config = dict(
    model='image embedding model',
    dataset='stained colorectal tissue patches (NCT-CRC-HE-100K)',
    train_examples=22605,
    horizontal_flip=True,
    translate=0.06,
    num_classes=9,
    embedding_dim=192,
    depths=[3, 3, 3],
    widths=[128, 192, 288],
    am_softmax_margin=0.3,
    muon_scale='original',
    momentum=0.9,
    orthogonalizer='newton_schulz_5',
    magnitude_pruning=0.5,
    final_lr_fraction=0,
)
Rows from block 4 of a small image embedding model, named by matrix and row number. Rows with one number belong to one channel. Each number is 500 + 25 x the weight over its row's rms, rounded and kept within 0 to 999. All counts start at 0. Numbers have three digits each.
After each channel's rows are labels from the 100 images, of 14976, where the channel reaches its highest value: "place" is the part of the image that holds the peak. Only what is clearly more common there than usual is listed. The data: stained colorectal tissue patches (NCT-CRC-HE-100K). In brackets: how many of the 100.
# convs0: first 3x3 conv (model.blocks.4.convs.0.weight, 192x192x3x3, each kernel summed), inputs 96-191
# convs1: second 3x3 conv (model.blocks.4.convs.1.weight, 192x192x3x3, transposed, each kernel summed), outputs 96-191

convs0.125:444486543531493417464468491469503456541495494490531486450528458502489463471487504496467481489539417477524484491503483454498560493538500480441470472505476520485446540495493466487465468508486458511484497495535525488489483486501498504491505490488502543490510496483490523475479494530526523493
convs1.125:555485516471472477512496497530521467514522470500523521521448494490518514527499480474497551516522487501498534509461479538463477496487508465491499520467550488520497440512509474496513502492515481515470506545465478529477498496511497527492500481445489463477543511500533510512475532545483444517
place: bottom right (29); middle right (28)

convs0.147:488509505494503457484483502479488478505510488497496455508502499490451495510500476476539527474508484524499484475469476510494479471514489501455478452513507496505509481528486503471448454487454510465490494507473483498494474488519524510479502497478500521463494520498498589442474492538489527524
convs1.147:485482497496517540492497531525527468458469503545485515525477523504496507474510463479523477540489512488516467478512476529502417542490515481526504503491495506522496502500527474512518511490526491448479496531468514503509474472501521493484484499524511560506496506548466538497504483538533477494
place: top right (31)

convs0.83:494474513515506481463519478501485497522489477482445528472496459489499506420473498520502493475494473474484492516521449476506498557475491489531460492495470477522464511523477505531486496526489473451500502490423465440504458467485509503504490461511486496506512510495509479479480545528534528502
convs1.83:513448463447490464462501494493501508543478517506514509464484482494538474492520514486484502507452524477509514556486556536556530455473531493498503491524525508483498502500489520483522525487415491517519432523514500511472500504523510494476478510500492489499496490557491454544481492541488520508
place: top left (38)

convs0.34:492475538434477526493502519502527471498500470514506469467483489500517497430528516507468500467515472516452508464490457491497490514501508529515490479566474497491456467500519492506500498492525509474481493477508476480469529490502488459496452490535446471470498500489503550469481450467466459492
convs1.34:442495504519492491492495538488526484541483501495530521495520524461490497506485489478511504502507473511537508492477496572462499482519476538483542453496474494508505509515493511562500476537471489490495524502516537515478501523510538527565483506464482505509541532494538498490483513503508493497
place: middle left (29)

convs0.154:529491529511491540481495481441503471502495492477491461506477470498482508481525501494522494501445457465495498493483492483520500501496526485478501512469493513469499499501489469491510511557495510497499507578475502434495506479525497490500444523498499475457504491483518500482478485523499460480
convs1.154:487498543508494510543483515486516504501502473523502541513494510492487471492494491538521504502511505472500465494492492509492501506478482452446516476513516529523508528492518490515513483486488453478495500575481489506523503525530514482511498557507550486491535536467479494464495500471514464526
place: bottom right (26)

convs0.190:503477467477517556525490490462493499450508504514473512499443518505524500509481489490530518500455454484531488513500505481494473497498466485452503498486513533541522458509471495496497496503523488480533505493513497461477464508493502540518492477496503475503529488487507471517470447487513495501
convs1.190:474446538508505499487471507499488489512514538541473509486489526513504482464503466498511537539485562468503502494491435490509532468537546531498513533535478538533503509554462524479496525506514556560485517556537499482465513479568518496467535462541509518518522494447477485500498531511518509517
place: bottom right (37); middle right (29)

convs0.76:518508489473534498495518521475535468497485488494471535503494473458480516467475492511531510526452478489502477536502455472478484507520487491494466498492481494476456501488494476486465460538459512470455486473531475476478491433500468517510511538473465479465494496482491522432501480510519454497
convs1.76:475522496450506486512495521513502517495487522490456504525523486528503501511486506529495507507476497509527507516470503469491523519503522518552514519527461540517498513459470510497484500493478474474482502508497490500518459472492521498514512511478498509506530511563495464570447488514515500506
place: bottom left (33)

convs0.93:462521466488467521487475516471506513490491505486456431501490522486438510490498495519490538491488514491509491500497513495489493492489477537446467485503514558510466504535480476481494483561521521515507513495500473496495476485516487497483442500451490465538482473498479500539492495493506444554
convs1.93:478500521462486476469504498517495469471512518525488523497502484470519486505481506509507527493507479475513516541499514470515471506492481490494452492524389503533504529465475525522528484506522537539486494479518466492463536494556533504521496501496488497518527513461494477492502482526528447510
place: middle right (32); top right (31)

convs0.21:495518476462522480437465499488500485481507448507471448479498495470532470483531471498510525454496496437495483492490515437470475523489468505485468468486467491503503485472459490440507525505512513523489524503468481487484501495496501508456477528498485498464489540502475487531469499493496428484
convs1.21:526427546505485497519508448486452547541491527500475478518517499479481504558498503495485486509573478525506501472476502484485475469462475501484512520474508524519509506520514490507514494464528493435484495547503493467468523494484500514491514492471526501531497496484484514474493513500505519504
place: middle right (32); bottom right (30)

convs0.13:492496484445498498498530488512497495469486481492525467443480500510491497551532531484466510538517493473518498473495500495494522510476561550494524483534507506514480477474462501500497489512488525466476496528464531462516528541510493527512486523523556487510525498507554492506526458480521500534
convs1.13:504484517509483513487488511490487480506503493514518497502529483496509510450486471501508490499477520505476506497500481473467481508484470503483523538526516508535484501499540519477499506471531450486593498501527530478548485490518490526472556481493488552526474483521482507504500516464474483493
place: bottom right (36)

convs0.133:509523496465469481553462535530495500477495540478518489458511487492428483539471484499507498488501468479515480514487515525502504500494477514532451475504473516513502487448489462486465520526519465456500482491529483476497459496513492474504502491419487461487473502522500457459483479441512486485
convs1.133:512503530519487507489595491492495503534518507527508508528537483511514485524519463489499510497517512506474514527497489516509509490499472491485475491497432501557464494419463526538529518511504540518491518495505491541492509437539514525477505515488509520536501503500514505503489504507500516473
place: top right (30)

convs0.77:490494504491517471507504486475466552484506502482512435540508519502492502447487506509503503515522496496472496474512488507463463451550511494502451485534478448512468452493480510483521477542466459493454534453492510494479494498506481472499443524490492502498490531501495394494518503504518510466
convs1.77:506511518483503491520488475476543515509471508519546507488509493500534498483520483540484494529466474454501474519551498506524503511514527486493497495485496517485545446544516510518540540494484513543487461490532497458512531478522519472487470512515462511537490470472504469469513478479515551451
place: top centre (36); top right (27)